Rows from block 9 of the audio encoder of a small contrastive audio-text model, named by matrix and row number. Rows with one number within an expert belong to one neuron, the router's apart. Each number is 50 + 12 x the weight over its row's rms, rounded and kept within 0 to 99. All counts start at 0. After the name is the row's rms in percent of the matrix's.
Before each expert's rows are labels from the 100 clips, of 14848, where the router gives the expert most weight on average: "strongest on" is what is common among them. Only what is clearly more common there than usual is listed. The data: read English sentences (LibriTTS-R). In brackets: how many of the 100.
# router: router (encoder.blocks.9.mlp.router.weight, 8x256, trained with AdamW), inputs 0-255
# up: expert up (encoder.blocks.9.mlp.up, 8x128x256), inputs 0-255
# down: expert down (encoder.blocks.9.mlp.down, 8x256x128, transposed), outputs 0-255

# expert 7
strongest on: the word "you" (36)
router.7 096:31 61 49 48 51 65 61 60 50 43 48 54 57 48 66 62 36 53 45 71 39 67 41 42 57 58 46 39 62 61 57 43 55 60 32 57 44 56 54 30 42 34 51 50 73 27 40 62 66 42 42 49 15 16 64 35 55 60 49 62 20 47 35 39 41 49 49 38 55 49 26 57 36 43 46 35 41 52 32 61 41 38 43 52 44 49 62 43 35 49 64 12 41 51 47 50 63 52 37 47 61 46 50 32 45 36 67 48 69 46 42 42 59 57 60 56 49 40 13 38 33 44 47 68 63 13 64 51 49 60 67 30 46 44 65 28 60 46 54 61 44 50 19 53 38 59 46 71 52 55 52 61 57 50 46 33 58 57 44 48 53 35 51 41 63 48 43 52 39 49 45 61 43 34 57 67 59 38 64 30 60 50 50 44 51 53 39 31 34 45 54 42 47 49 68 36 65 47 66 52 56 48 35 41 24 49 57 59 52 59 35 48 40 39 53 47 25 65 57 64 39 27 44 44 43 48 53 67 60 71 41 57 53 26 57 40 64 59 50 66 43 50 55 46 30 47 45 35 59 47 55 37 57 39 66 51
up.0 095:50 54 56 58 49 38 51 50 70 30 45 58 58 38 17 56 54 74 54 42 43 53 68 37 56 54 47 60 36 55 58 61 36 38 54 53 65 41 71 56 53 51 60 50 68 52 62 86 60 59 45 61 65 44 39 59 39 40 41 49 50 48 59 34 37 52 58 38 48 55 44 54 47 58 58 64 42 36 74 43 70 60 41 32 44 50 41 35 51 66 63 57 46 46 44 56 46 56 48 56 43 34 64 56 21 28 49 37 80 30 35 29 58 40 65 62 38 51 62 35 34 35 50 52 59 40 45 41 49 42 48 59 39 55 36 40 31 65 30 51 36 23 40 34 51 45 54 35 42 48 42 57 54 67 59 26 36 59 55 50 31 53 47 26 50 33 37 51 35 28 32 71 48 43 51 63 26 42 41 37 33 43 40 73 46 62 39 64 47 73 29 46 49 54 41 49 37 43 59 50 41 37 58 40 36 44 36 31 44 60 56 39 58 44 57 47 53 54 37 61 52 39 43 43 57 63 36 57 31 45 20 35 52 81 43 39 64 38 62 53 58 43 58 60 65 55 45 53 57 34 35 53 37 40 58 51
down.0 099:45 60 56 35 35 53 70 69 59 25 64 39 47 41 60 30 47 40 50 47 75 38 43 28 56 58 63 51 47 61 50 51 49 45 52 45 51 60 24 71 53 45 78 42 61 62 58 48 71 35 67 36 58 54 52 46 67 52 62 32 58 59 60 60 36 59 39 63 53 44 51 28 68 54 30 48 38 26 52 48 36 34 39 67 49 35 27 50 59 60 41 58 60 41 70 51 60 35 59 66 75 83 36 61 56 56 52 46 41 50 61 70 84 60 43 55 45 58 64 37 50 54 64 46 62 39 59 47 30 43 74 33 61 43 69 55 56 56 46 61 58 46 51 53 71 61 35 42 56 57 46 38 56 46 51 59 75 70 50 55 55 52 46 30 57 73 36 44 49 39 39 51 36 62 50 48 60 49 57 51 73 52 44 37 49 56 51 51 47 44 48 54 64 50 38 48 59 40 32 34 45 46 49 14 68 59 47 47 56 47 50 68 49 64 29 52 63 17 63 41 39 62 57 29 55 50 57 57 58 57 48 46 53 53 43 46 29 40 49 65 47 75 42 50 35 36 63 62 48 57 39 50 44 39 44 62
up.1 078:53 56 31 43 40 58 52 44 53 62 53 50 38 61 55 46 64 48 46 62 62 46 21 40 45 68 67 48 55 36 64 40 52 47 45 54 35 22 66 78 51 32 60 49 55 39 46 41 49 76 38 60 32 59 38 33 45 50 53 45 24 53 40 61 38 43 57 60 63 32 37 47 92 45 53 56 45 61 61 56 53 44 55 60 68 34 49 70 59 37 41 19 35 50 45 22 33 64 24 29 53 42 46 57 67 64 46 59 48 50 65 22 33 46 54 33 50 52 64 61 46 43 53 47 68 46 63 50 50 40 47 38 62 67 49 65 69 43 44 45 45 50 42 72 47 36 45 57 39 43 53 72 35 45 45 52 23 56 42 42 37 46 73 58 58 46 41 47 44 70 36 33 59 51 63 47 44 52 45 57 45 65 51 39 52 56 43 70 36 49 60 51 43 49 43 18 47 25 40 39 48 27 41 34 56 48 48 48 61 68 55 47 39 52 59 52 63 49 59 61 61 59 68 42 56 45 68 38 53 47 55 53 50 30 83 77 63 67 61 49 45 65 49 50 40 44 43 51 41 56 52 48 47 45 50 53
down.1 088:45 52 78 55 51 44 55 48 34 46 63 61 67 59 43 39 51 59 61 50 69 69 36 41 58 64 56 50 62 60 52 39 63 64 38 66 43 62 54 63 47 52 54 57 67 49 77 49 56 62 50 42 55 36 62 69 46 59 27 49 80 40 36 67 56 61 48 59 37 65 65 58 46 82 51 55 48 56 59 37 35 46 37 35 35 43 48 59 58 50 51 68 58 43 54 71 41 57 43 52 59 51 41 37 32 52 43 25 53 42 39 50 32 34 47 32 50 46 52 47 57 58 43 76 33 45 46 33 51 39 48 50 33 29 37 29 47 53 40 67 38 53 39 53 44 38 42 51 45 50 19 34 47 56 56 40 46 32 55 60 65 56 25 36 57 77 64 26 58 48 67 48 43 66 44 48 65 39 71 59 51 32 36 45 58 58 46 65 61 44 53 41 68 46 55 60 42 51 50 57 42 54 59 43 69 55 64 63 47 71 55 64 61 60 43 60 56 43 63 43 40 74 75 56 58 36 57 40 29 20 61 53 49 34 41 52 55 74 46 58 39 47 30 49 66 54 41 55 27 50 52 49 53 26 31 61
up.2 120:37 47 42 35 60 57 70 70 51 67 48 42 61 50 37 56 48 64 21 43 55 62 35 75 47 53 39 43 74 43 47 50 56 65 51 60 49 45 48 68 53 30 45 57 50 51 24 33 27 73 54 38 52 43 69 48 47 61 51 43 40 56 54 47 46 27 44 47 51 52 54 53 43 61 44 53 51 65 25 51 49 43 49 30 51 62 48 50 47 60 36 28 62 38 56 59 53 55 39 43 54 33 49 26 33 51 54 61 75 46 65 56 61 49 41 60 41 34 67 34 46 32 39 62 37 60 60 68 38 57 52 40 73 54 45 56 52 43 53 68 28 63 63 59 50 51 36 37 63 45 34 44 76 52 56 31 55 60 35 70 60 57 53 48 44 42 25 45 51 49 27 62 34 44 54 56 40 42 51 44 65 50 39 54 61 62 38 59 44 62 61 43 35 65 49 69 62 33 38 45 51 48 47 51 39 50 44 63 69 48 60 68 36 41 46 65 56 63 29 42 39 70 53 29 63 44 56 31 71 31 51 66 76 24 49 48 65 53 44 46 56 48 55 75 71 44 42 44 51 33 63 31 34 46 56 71
down.2 119:54 43 60 77 55 56 50 63 47 59 42 40 38 86 52 38 47 47 48 46 54 54 55 47 73 54 45 58 66 64 53 41 31 50 68 37 27 58 49 53 32 64 27 67 63 46 52 39 41 43 52 68 45 44 30 47 53 57 66 88 45 36 48 39 48 66 67 54 57 50 57 45 58 46 47 55 69 47 34 68 43 69 72 56 60 35 47 45 46 31 60 90 42 30 30 59 62 43 56 80 62 53 61 64 42 35 61 52 57 47 48 54 29 55 60 35 51 58 56 34 56 76 59 52 41 47 50 63 59 52 68 53 21 47 64 68 66 45 37 43 49 60 39 45 64 61 74 33 39 54 61 56 57 55 36 36 56 35 58 41 40 59 63 40 53 24 61 47 51 31 59 54 52 26 28 39 58 61 61 64 28 52 63 56 62 35 62 50 59 29 51 41 44 44 51 55 40 38 40 48 45 53 45 37 52 52 46 44 52 58 45 40 38 55 42 32 46 59 59 52 42 46 51 27 63 47 44 59 49 50 76 62 71 46 56 63 37 44 41 44 58 33 44 51 47 69 61 53 52 51 39 66 56 59 35 41
up.3 083:65 54 44 68 52 56 60 29 40 59 54 50 59 26 44 44 43 55 51 41 67 27 43 56 53 57 45 54 08 38 39 57 59 57 41 59 59 49 44 53 48 51 45 57 63 59 70 31 39 67 58 32 60 55 46 54 50 51 46 34 71 60 48 51 48 34 74 53 46 69 34 43 70 66 35 51 57 66 50 49 49 37 50 50 47 65 50 65 64 70 24 36 37 47 50 46 52 30 56 58 44 54 58 36 47 56 71 38 50 51 50 38 55 55 56 67 49 33 37 38 62 49 34 59 57 61 59 45 56 31 47 60 52 61 35 31 30 52 41 69 37 75 37 44 51 69 76 46 50 62 47 60 48 69 40 32 37 27 58 50 67 37 58 54 40 50 51 44 20 41 60 25 43 42 74 46 43 48 39 39 34 66 35 60 47 49 45 42 49 63 33 61 65 46 50 33 53 39 51 44 61 34 60 68 23 43 64 39 63 52 53 50 63 64 56 34 29 51 51 55 50 56 43 62 33 37 54 35 31 40 57 36 44 37 53 59 58 30 74 40 39 40 44 47 57 39 55 31 41 46 48 41 53 72 62 30
down.3 091:31 54 34 25 45 40 54 79 55 61 46 43 35 52 54 57 45 48 58 45 59 31 54 42 77 47 53 53 46 28 49 52 41 44 57 52 51 44 48 43 57 45 48 25 36 52 41 38 62 61 40 37 50 60 47 40 47 24 27 63 66 70 35 37 62 40 40 37 41 37 41 39 33 47 66 33 45 50 64 28 40 46 52 58 47 59 51 52 58 64 45 66 57 57 35 49 36 47 39 43 38 31 65 56 43 72 22 53 40 42 43 49 57 68 22 34 59 40 64 52 37 47 67 44 66 53 55 70 45 59 77 51 41 48 62 54 45 48 59 26 46 50 75 56 62 63 59 55 55 75 49 51 70 54 35 45 60 60 42 66 58 44 64 56 47 58 63 72 65 51 37 62 47 60 57 54 57 47 37 63 34 28 52 61 44 52 39 38 44 41 40 54 42 56 20 41 67 57 51 60 62 44 77 57 51 46 52 59 35 52 50 51 30 51 55 58 33 58 44 56 43 56 29 39 39 37 54 36 47 69 56 33 74 37 37 44 31 44 57 30 61 53 63 65 68 46 55 52 76 34 26 43 61 45 39 57

# expert 1
strongest on: voice: male (93); the word "was" (34)
router.1 094:35 50 56 56 51 36 43 32 46 41 53 61 59 54 45 58 54 48 65 50 42 56 70 57 55 73 42 69 44 67 51 37 57 48 67 52 49 48 40 58 29 33 57 54 60 54 62 51 75 52 41 64 74 46 39 44 37 56 32 49 43 53 71 52 47 43 46 52 37 44 52 56 52 36 50 49 40 64 60 37 35 57 44 49 59 64 56 59 69 34 68 69 40 56 49 54 35 53 45 60 43 27 70 52 17 57 54 54 52 60 27 41 55 50 39 63 64 62 71 52 44 56 73 62 42 65 31 58 61 58 35 57 30 61 63 48 25 63 39 34 40 59 68 56 38 43 60 55 47 59 65 55 29 50 53 43 53 26 56 59 58 67 46 46 69 73 58 63 71 36 48 64 35 45 57 66 65 66 39 47 53 46 34 53 49 32 43 66 43 22 44 76 44 62 39 46 56 61 37 54 59 57 65 38 30 43 50 39 49 30 54 68 56 71 46 42 56 66 60 50 45 75 60 34 60 44 24 32 43 51 44 63 50 70 40 36 47 60 61 53 57 63 50 21 54 47 72 52 42 68 56 52 53 31 47 55
up.0 092:43 37 64 73 61 41 38 52 71 55 46 46 28 46 60 66 52 58 70 52 62 62 33 99 37 44 35 47 51 46 34 48 55 52 53 64 44 25 41 53 51 42 66 35 45 59 35 44 33 47 67 43 41 20 51 51 57 50 71 56 47 57 64 71 46 37 60 59 55 28 27 29 51 43 75 64 58 61 52 37 45 22 56 51 63 37 63 48 51 48 69 57 51 64 65 52 46 45 54 63 54 49 42 31 43 27 53 64 55 50 71 63 63 63 53 49 61 47 64 49 46 37 35 57 41 56 57 26 56 54 47 57 41 30 56 66 56 37 45 62 56 24 53 42 74 66 52 60 39 51 40 33 46 37 49 63 53 58 52 36 47 38 45 53 34 38 29 40 49 35 67 40 55 50 46 29 50 67 35 48 41 54 50 60 44 68 28 69 43 45 55 46 35 53 42 68 49 47 48 48 51 61 38 55 57 34 66 51 34 43 52 45 46 38 51 70 41 35 41 57 63 42 28 43 63 63 48 54 29 58 24 57 53 46 40 66 51 46 47 46 53 48 69 57 74 56 46 70 45 57 50 55 46 47 50 60
down.0 092:44 43 35 26 33 50 57 84 40 35 51 38 53 42 50 44 37 51 58 52 54 38 50 28 62 44 66 37 46 35 21 50 42 51 65 49 43 41 51 50 37 59 47 58 55 34 54 65 61 57 38 68 60 38 48 50 47 62 46 78 28 46 50 43 37 56 52 53 49 60 44 56 36 45 47 61 56 33 23 64 29 54 49 38 42 29 34 40 38 58 33 55 48 53 54 42 42 41 59 30 59 45 48 33 39 71 55 31 44 53 50 64 76 64 44 47 17 41 42 56 77 48 58 53 64 57 35 55 50 49 54 60 62 39 49 51 53 66 62 58 40 52 43 51 55 45 33 40 36 64 32 54 67 55 45 37 56 44 56 56 57 49 40 67 53 44 45 44 37 63 44 34 39 47 73 69 69 64 68 76 62 45 57 59 50 35 83 37 41 68 70 25 56 42 64 37 58 81 40 36 42 36 61 63 71 59 39 43 42 64 56 64 56 49 41 42 43 61 51 39 39 57 49 53 41 60 71 62 39 47 58 42 43 43 52 39 34 51 43 48 55 39 45 56 38 79 40 47 49 36 65 63 63 64 59 54
up.1 096:43 41 58 52 53 44 51 45 61 51 50 36 47 42 60 40 47 62 58 36 71 59 79 49 47 31 52 55 40 47 55 70 41 43 32 56 39 58 37 46 68 34 39 42 28 43 65 58 40 58 34 47 41 48 30 47 61 51 66 51 47 50 39 40 56 32 41 67 46 47 54 41 58 43 49 53 35 52 51 49 79 34 54 64 39 44 60 62 56 46 69 49 63 47 48 56 30 64 45 59 52 73 31 37 51 29 62 35 41 46 36 52 37 41 46 63 42 45 68 63 67 58 29 44 67 33 64 43 43 46 41 50 39 43 40 34 53 47 54 60 51 64 59 41 53 74 38 52 50 50 42 39 41 47 50 65 66 39 44 81 73 62 19 71 58 56 42 47 58 45 38 54 85 61 61 41 32 59 23 24 32 52 58 47 70 35 52 43 35 47 53 57 56 30 32 26 56 39 43 48 54 42 47 43 30 41 69 51 48 66 54 67 46 57 57 34 44 33 40 46 70 63 55 50 69 65 45 49 48 47 52 48 45 38 34 49 46 72 63 30 51 70 53 59 33 16 46 43 43 48 51 55 45 46 55 76
down.1 099:66 45 33 73 27 34 46 43 58 47 56 41 55 36 57 62 49 51 40 54 47 45 26 57 49 55 34 55 54 61 44 64 51 29 31 55 57 49 67 53 46 51 52 55 39 69 43 58 32 57 41 56 69 61 71 67 70 54 61 65 32 34 57 51 46 70 57 27 47 46 66 40 37 55 78 43 32 40 47 44 38 44 60 43 53 59 50 57 40 38 45 52 42 58 49 55 48 46 51 59 41 42 56 59 36 46 53 66 50 50 48 30 42 64 55 34 51 68 34 52 43 26 69 55 59 37 32 43 53 46 76 49 68 72 33 62 27 34 44 64 38 44 48 51 56 61 50 51 42 40 37 51 33 56 36 69 35 47 57 30 58 61 70 42 49 38 43 69 50 44 51 73 53 51 46 61 53 42 51 57 70 67 41 57 40 44 55 39 52 39 43 49 50 67 49 51 36 65 62 42 61 44 56 42 69 59 49 56 47 44 37 39 48 37 15 63 49 78 40 56 40 36 50 76 47 54 50 21 52 73 58 70 47 35 47 83 53 49 49 65 65 59 51 45 67 40 79 44 52 60 49 62 45 79 39 52
up.2 093:53 58 47 66 35 40 58 64 42 35 58 52 52 57 45 35 50 75 37 64 51 50 44 50 54 27 48 47 33 64 41 43 33 47 61 39 56 56 52 37 55 69 72 59 46 42 22 37 37 66 70 41 64 43 55 51 59 48 62 55 39 55 48 43 58 58 64 45 74 50 53 76 67 58 48 29 64 41 56 47 42 60 52 52 51 83 52 22 52 57 28 67 65 43 34 62 90 55 55 63 40 61 58 98 38 53 46 51 35 68 44 40 67 37 51 51 68 42 39 48 32 60 39 63 55 47 40 35 52 75 58 32 83 37 68 66 43 50 69 46 66 42 51 48 57 56 39 33 39 44 52 43 42 47 49 56 48 34 56 57 53 57 48 39 31 33 48 42 52 65 43 34 57 62 40 53 61 41 52 41 59 71 69 57 49 43 62 63 56 63 73 30 50 54 37 42 43 67 62 52 67 54 49 48 53 46 47 47 56 58 64 51 52 54 63 48 43 51 37 60 53 48 51 42 47 48 38 43 53 51 49 41 46 27 29 53 24 54 53 36 60 30 37 55 41 53 49 46 43 43 41 51 39 72 51 44
down.2 090:54 55 71 73 49 49 43 37 40 62 83 72 68 66 45 45 44 37 87 52 60 57 39 61 66 49 49 37 50 58 72 59 43 65 65 61 49 49 45 61 68 57 36 49 62 65 57 43 52 42 27 38 41 58 48 44 49 68 57 38 56 37 59 44 67 39 42 39 39 46 31 39 38 56 53 51 45 60 43 44 49 53 41 44 67 29 43 71 44 40 29 68 57 54 48 47 36 62 55 37 60 42 35 61 43 51 42 34 57 39 62 62 60 21 70 41 37 62 35 41 56 21 56 47 31 56 44 54 62 39 27 49 48 39 36 51 46 42 63 63 34 61 33 36 44 33 51 48 51 47 56 53 79 47 59 51 51 70 34 56 36 42 56 41 46 40 52 57 36 51 45 34 54 36 62 38 24 56 37 41 44 59 57 51 49 64 50 45 46 63 49 56 70 32 39 47 15 60 57 31 24 54 39 66 65 46 55 60 59 48 50 47 36 30 65 58 41 50 37 56 41 36 70 67 57 42 39 49 49 54 39 45 52 39 54 64 70 53 47 66 30 44 65 64 64 58 35 53 30 52 67 59 62 59 55 48
up.3 080:49 44 47 43 42 39 60 52 77 42 68 52 70 44 38 73 67 68 58 67 39 52 48 45 46 30 46 46 57 38 45 64 54 47 44 53 53 55 50 53 57 58 59 53 51 64 50 51 31 65 41 47 56 36 57 62 52 49 52 40 48 53 48 39 53 51 76 43 35 44 55 52 45 65 26 26 37 28 75 34 47 63 59 55 56 50 61 50 51 43 43 37 51 37 70 35 20 30 45 45 70 64 45 61 51 33 49 48 44 29 43 37 40 52 49 30 41 64 56 45 66 52 51 52 38 40 60 46 47 17 51 46 32 39 80 40 65 38 39 59 41 19 39 50 72 37 56 76 56 40 59 64 64 50 46 41 64 62 43 57 38 52 41 55 41 61 21 40 74 54 55 30 33 49 62 42 30 51 60 55 65 35 49 47 41 39 36 25 41 33 37 33 49 51 42 69 46 42 73 28 66 25 33 57 51 38 60 41 55 39 32 38 46 45 53 33 45 30 37 53 52 55 33 51 49 50 60 38 34 55 40 62 47 53 54 46 41 51 50 33 57 52 54 58 51 60 56 41 48 45 45 72 72 38 61 42
down.3 079:46 24 63 75 52 44 26 40 43 53 43 56 38 39 69 53 45 50 44 41 58 37 28 56 45 39 31 49 50 54 47 64 59 36 45 23 45 29 60 45 62 60 70 55 44 27 64 47 56 22 68 59 56 59 36 61 57 36 55 18 48 37 51 51 31 68 43 42 77 62 52 52 20 55 55 55 45 49 35 50 58 41 62 59 38 48 50 44 50 62 43 52 77 56 42 69 41 52 50 25 53 38 53 46 71 55 31 33 53 50 52 64 46 53 53 63 42 50 51 51 36 59 41 60 33 58 61 66 58 40 61 21 65 62 41 54 49 50 60 41 47 65 48 34 56 40 51 51 54 48 66 35 46 33 36 74 69 56 41 56 42 52 50 58 38 72 53 69 56 52 49 71 51 47 46 47 36 75 39 47 30 34 40 44 66 41 31 47 57 64 38 35 41 35 50 40 37 50 60 69 54 51 44 35 53 50 39 42 34 53 37 38 37 58 46 49 45 60 40 35 31 59 53 57 26 31 60 44 47 55 38 26 43 43 62 63 65 54 36 54 49 48 46 70 54 40 46 66 59 30 65 74 55 44 48 68

# expert 5
strongest on: voice: male (92)
router.5 090:55 55 75 35 44 48 36 68 29 69 51 41 46 63 72 66 44 51 53 34 38 42 45 59 53 43 44 68 52 57 50 54 50 53 42 66 80 60 52 40 60 49 53 61 60 64 61 57 58 51 41 61 54 70 49 56 37 66 41 65 49 61 59 28 49 69 65 43 67 53 49 54 29 62 52 43 37 54 40 37 39 36 78 44 27 59 46 53 48 66 55 53 55 58 49 41 54 44 63 59 59 53 50 46 68 60 42 64 62 60 55 76 51 67 40 45 63 59 54 65 58 49 55 46 36 56 67 46 57 56 67 78 62 61 60 63 44 30 66 50 72 51 64 51 51 67 73 58 29 55 64 52 33 50 69 41 60 51 52 64 41 61 44 44 53 54 60 56 52 30 42 55 28 65 56 52 48 62 65 56 58 32 59 58 40 35 72 44 64 36 61 43 66 62 70 69 29 57 50 64 41 56 37 56 74 47 60 54 48 48 29 61 64 54 45 69 43 51 41 46 52 47 55 29 34 64 64 42 42 59 21 78 57 48 42 34 32 35 68 54 41 40 59 30 45 68 40 26 51 55 53 36 52 45 48 63
up.0 121:35 51 59 62 64 81 60 47 53 58 59 55 54 48 38 44 38 35 31 64 39 34 46 58 56 43 54 46 57 59 65 62 61 56 82 72 70 62 58 59 42 65 24 62 42 35 64 44 43 62 58 61 56 25 35 54 59 50 61 66 33 57 41 39 52 54 39 46 91 70 64 45 52 46 46 57 61 43 38 42 36 73 60 50 53 48 36 39 44 73 48 51 44 56 38 45 64 45 56 64 33 63 36 40 49 47 46 55 60 49 52 64 47 37 47 62 33 49 73 36 38 63 51 46 70 41 77 61 50 56 68 58 60 68 52 53 57 59 38 46 53 35 35 50 32 68 44 59 57 57 54 59 52 50 43 39 61 52 57 49 57 39 53 50 46 31 45 46 60 82 34 59 41 70 39 53 46 23 69 54 40 53 63 52 63 53 55 58 67 59 46 43 40 66 35 54 60 38 49 62 40 52 59 50 57 53 57 53 43 53 43 37 41 50 35 73 66 51 80 61 57 59 59 36 38 67 32 35 45 67 47 66 40 45 45 57 44 46 57 23 31 51 53 55 28 61 61 30 53 43 55 40 41 60 44 78
down.0 115:41 35 45 52 29 68 42 50 61 31 60 65 70 46 66 49 49 30 34 37 37 61 29 67 47 57 40 53 60 34 54 33 33 53 57 29 45 65 62 51 55 76 69 54 53 62 46 65 53 42 43 28 67 54 62 53 66 61 41 32 49 39 59 38 63 44 50 65 45 28 59 63 41 53 56 57 41 35 56 55 40 43 46 66 54 45 57 51 51 52 36 68 80 54 45 57 40 65 56 33 38 34 55 32 54 50 51 33 44 43 40 54 63 34 54 58 42 52 35 30 53 50 66 62 61 35 54 49 53 41 52 49 45 22 28 68 43 55 66 70 52 50 47 59 54 49 54 45 43 60 62 52 50 56 41 63 46 41 46 49 47 41 41 41 42 38 27 58 72 70 60 68 47 59 55 68 34 54 39 31 44 57 34 50 47 51 47 40 25 41 43 41 55 43 54 70 39 38 30 58 77 52 46 42 59 44 37 54 56 53 49 45 48 68 47 58 44 69 50 74 57 70 65 59 39 30 56 48 51 85 39 23 50 61 42 50 27 45 54 69 44 51 47 44 56 57 55 78 65 67 41 49 70 38 28 52
up.1 110:67 34 57 66 55 66 64 68 40 60 22 56 48 54 66 70 46 52 40 41 47 66 43 63 34 61 53 28 56 48 62 46 37 62 48 50 60 50 73 57 40 51 44 68 59 65 45 49 58 59 53 45 44 65 38 25 60 57 36 46 48 52 49 73 67 49 64 31 42 65 62 57 35 47 84 39 41 45 52 53 46 35 26 52 39 46 43 44 65 29 57 41 27 47 51 49 46 59 50 34 45 58 54 41 37 37 22 42 44 68 42 72 63 57 42 26 31 53 48 30 55 73 59 42 39 55 48 37 53 74 33 44 38 56 40 52 69 48 68 49 38 46 35 45 64 62 53 64 58 45 35 38 50 63 60 48 40 49 56 61 56 42 42 53 44 45 50 50 37 58 42 59 47 42 50 49 55 30 55 59 37 27 57 40 49 49 46 69 44 46 40 44 60 51 63 56 59 24 37 50 30 36 44 47 59 62 48 61 54 42 66 67 50 48 30 59 32 46 27 52 52 51 50 52 41 62 93 52 30 82 44 56 47 54 57 54 49 49 45 48 54 53 44 59 69 45 63 26 56 52 17 49 70 44 47 46
down.1 111:61 55 46 45 47 53 61 30 50 23 59 65 63 27 28 46 44 16 71 50 30 45 62 34 44 55 46 74 60 71 30 54 42 48 48 30 39 62 33 48 55 60 55 34 34 41 47 57 40 46 41 43 57 42 71 47 53 41 53 43 37 43 57 46 40 57 42 64 82 55 60 55 67 56 49 38 55 48 52 66 42 43 48 36 60 45 61 73 48 64 47 32 54 43 53 39 61 59 77 70 54 52 50 77 49 58 67 45 48 51 45 25 53 43 59 63 57 51 36 53 31 28 37 45 41 44 33 47 36 25 63 58 46 58 60 50 44 34 26 44 55 37 47 59 57 59 39 45 40 63 68 46 61 37 57 46 45 56 43 36 30 54 64 54 59 46 53 38 60 39 70 49 38 64 41 71 39 49 41 65 49 48 41 58 36 54 61 38 71 64 33 65 60 62 20 43 37 54 50 54 52 54 68 43 51 55 63 33 63 51 57 49 46 44 46 35 75 69 45 35 56 47 34 66 40 43 34 47 51 38 55 57 32 40 38 43 58 34 48 58 61 35 42 55 40 45 45 45 15 58 54 38 70 62 51 38
up.2 085:79 42 63 61 44 44 33 79 56 52 51 37 39 46 52 41 49 46 54 67 51 43 36 52 37 68 12 45 43 46 44 66 26 42 57 72 40 61 50 38 62 63 34 50 53 55 45 16 48 43 69 39 50 39 00 62 66 43 33 59 41 53 72 37 47 64 35 41 46 57 42 66 44 62 56 63 63 48 24 48 51 42 57 68 57 81 63 40 62 52 54 21 49 47 33 52 42 48 38 48 69 55 59 52 66 39 36 45 43 53 55 52 47 52 69 33 43 32 48 53 52 70 44 40 50 56 65 60 52 48 60 50 50 64 55 42 44 46 44 61 56 37 37 45 56 52 34 55 48 49 43 71 44 60 49 45 47 54 50 70 73 59 46 66 52 42 51 45 45 50 42 38 66 38 33 53 29 24 40 61 50 64 38 34 53 49 44 43 68 54 51 56 65 59 54 50 53 42 47 56 42 62 46 53 31 53 39 65 31 34 52 51 53 63 35 44 51 30 48 48 43 48 46 42 38 42 58 66 56 63 27 35 41 65 60 49 38 60 48 41 57 59 72 58 42 48 28 56 36 71 40 55 37 60 48 61
down.2 086:62 46 41 33 36 50 41 42 46 49 55 53 52 69 33 31 50 52 40 51 36 60 57 35 48 56 44 54 52 63 62 14 42 50 56 42 60 53 60 73 32 41 50 50 43 48 65 62 64 68 65 37 52 65 64 52 45 53 46 55 37 60 47 70 58 50 53 56 52 49 54 40 31 15 58 78 57 62 35 57 65 35 57 49 45 23 27 54 50 29 45 55 54 50 40 28 28 74 67 57 49 45 70 47 51 59 66 67 63 51 45 35 49 55 49 41 53 50 60 59 62 39 34 41 50 70 49 45 55 51 36 49 63 41 43 55 44 53 66 68 59 70 71 76 45 24 54 33 52 40 49 40 54 52 59 53 26 58 48 49 50 56 57 32 39 75 21 39 55 11 53 41 45 58 57 21 66 65 46 61 58 33 60 62 63 44 51 55 49 35 68 54 28 48 64 57 59 53 61 45 58 37 46 40 66 69 56 48 52 65 47 56 55 49 66 44 65 44 65 67 49 54 32 56 60 53 59 51 24 53 53 42 46 45 65 44 40 51 47 52 34 41 45 54 62 48 70 42 53 26 57 48 64 63 49 54
up.3 102:54 45 54 59 49 49 33 22 47 55 39 28 29 46 49 34 58 39 35 40 43 48 35 41 56 50 33 36 53 59 35 44 32 71 83 44 47 60 62 80 54 52 55 34 28 32 66 36 42 61 75 53 65 67 48 69 59 34 36 49 49 46 49 51 68 63 40 75 45 36 41 60 67 65 37 37 72 38 28 34 60 47 70 58 54 68 47 38 76 77 53 48 46 51 49 44 54 49 36 40 52 37 37 59 61 46 63 65 70 38 49 38 49 32 45 42 45 50 47 40 61 50 32 53 38 48 32 43 47 50 54 38 46 37 52 32 36 40 35 52 66 14 58 57 48 70 43 43 33 60 42 54 55 58 51 40 39 41 52 38 61 55 47 25 64 38 56 65 45 67 59 52 46 45 62 32 45 61 44 63 57 47 54 63 64 66 52 50 50 52 34 41 64 39 48 68 42 40 39 81 54 65 47 61 52 50 47 54 53 52 40 53 69 52 50 54 39 63 75 57 59 50 53 45 55 59 23 38 30 63 53 46 39 53 65 56 38 43 61 45 44 40 65 45 34 62 36 48 40 51 48 52 61 51 32 36
down.3 111:56 55 33 53 28 80 55 54 45 51 47 52 45 66 33 57 72 63 57 64 39 39 52 41 36 54 51 57 47 57 46 29 47 59 58 33 40 67 49 66 67 47 50 40 50 48 86 66 68 68 43 41 51 56 52 34 34 44 61 68 26 40 44 47 27 36 65 26 31 67 54 45 54 42 51 61 40 45 66 45 71 43 50 55 50 49 63 73 48 45 49 40 33 46 63 52 56 47 44 58 49 54 71 44 32 46 45 42 54 40 60 55 51 45 67 31 40 43 46 51 51 64 81 37 82 28 62 43 49 60 36 41 58 44 46 71 56 57 66 43 59 50 32 52 55 46 44 40 49 62 60 60 48 53 44 77 79 48 41 46 49 76 41 63 61 54 34 56 73 60 25 43 51 45 64 52 64 50 46 38 57 45 69 46 41 31 60 46 43 51 35 57 39 18 44 37 62 47 55 30 54 58 47 63 46 57 47 56 35 59 64 48 45 54 58 50 57 49 39 44 52 59 52 58 40 29 49 46 62 50 51 69 64 58 34 53 48 55 40 24 57 66 69 52 70 46 48 67 33 72 49 56 40 43 71 60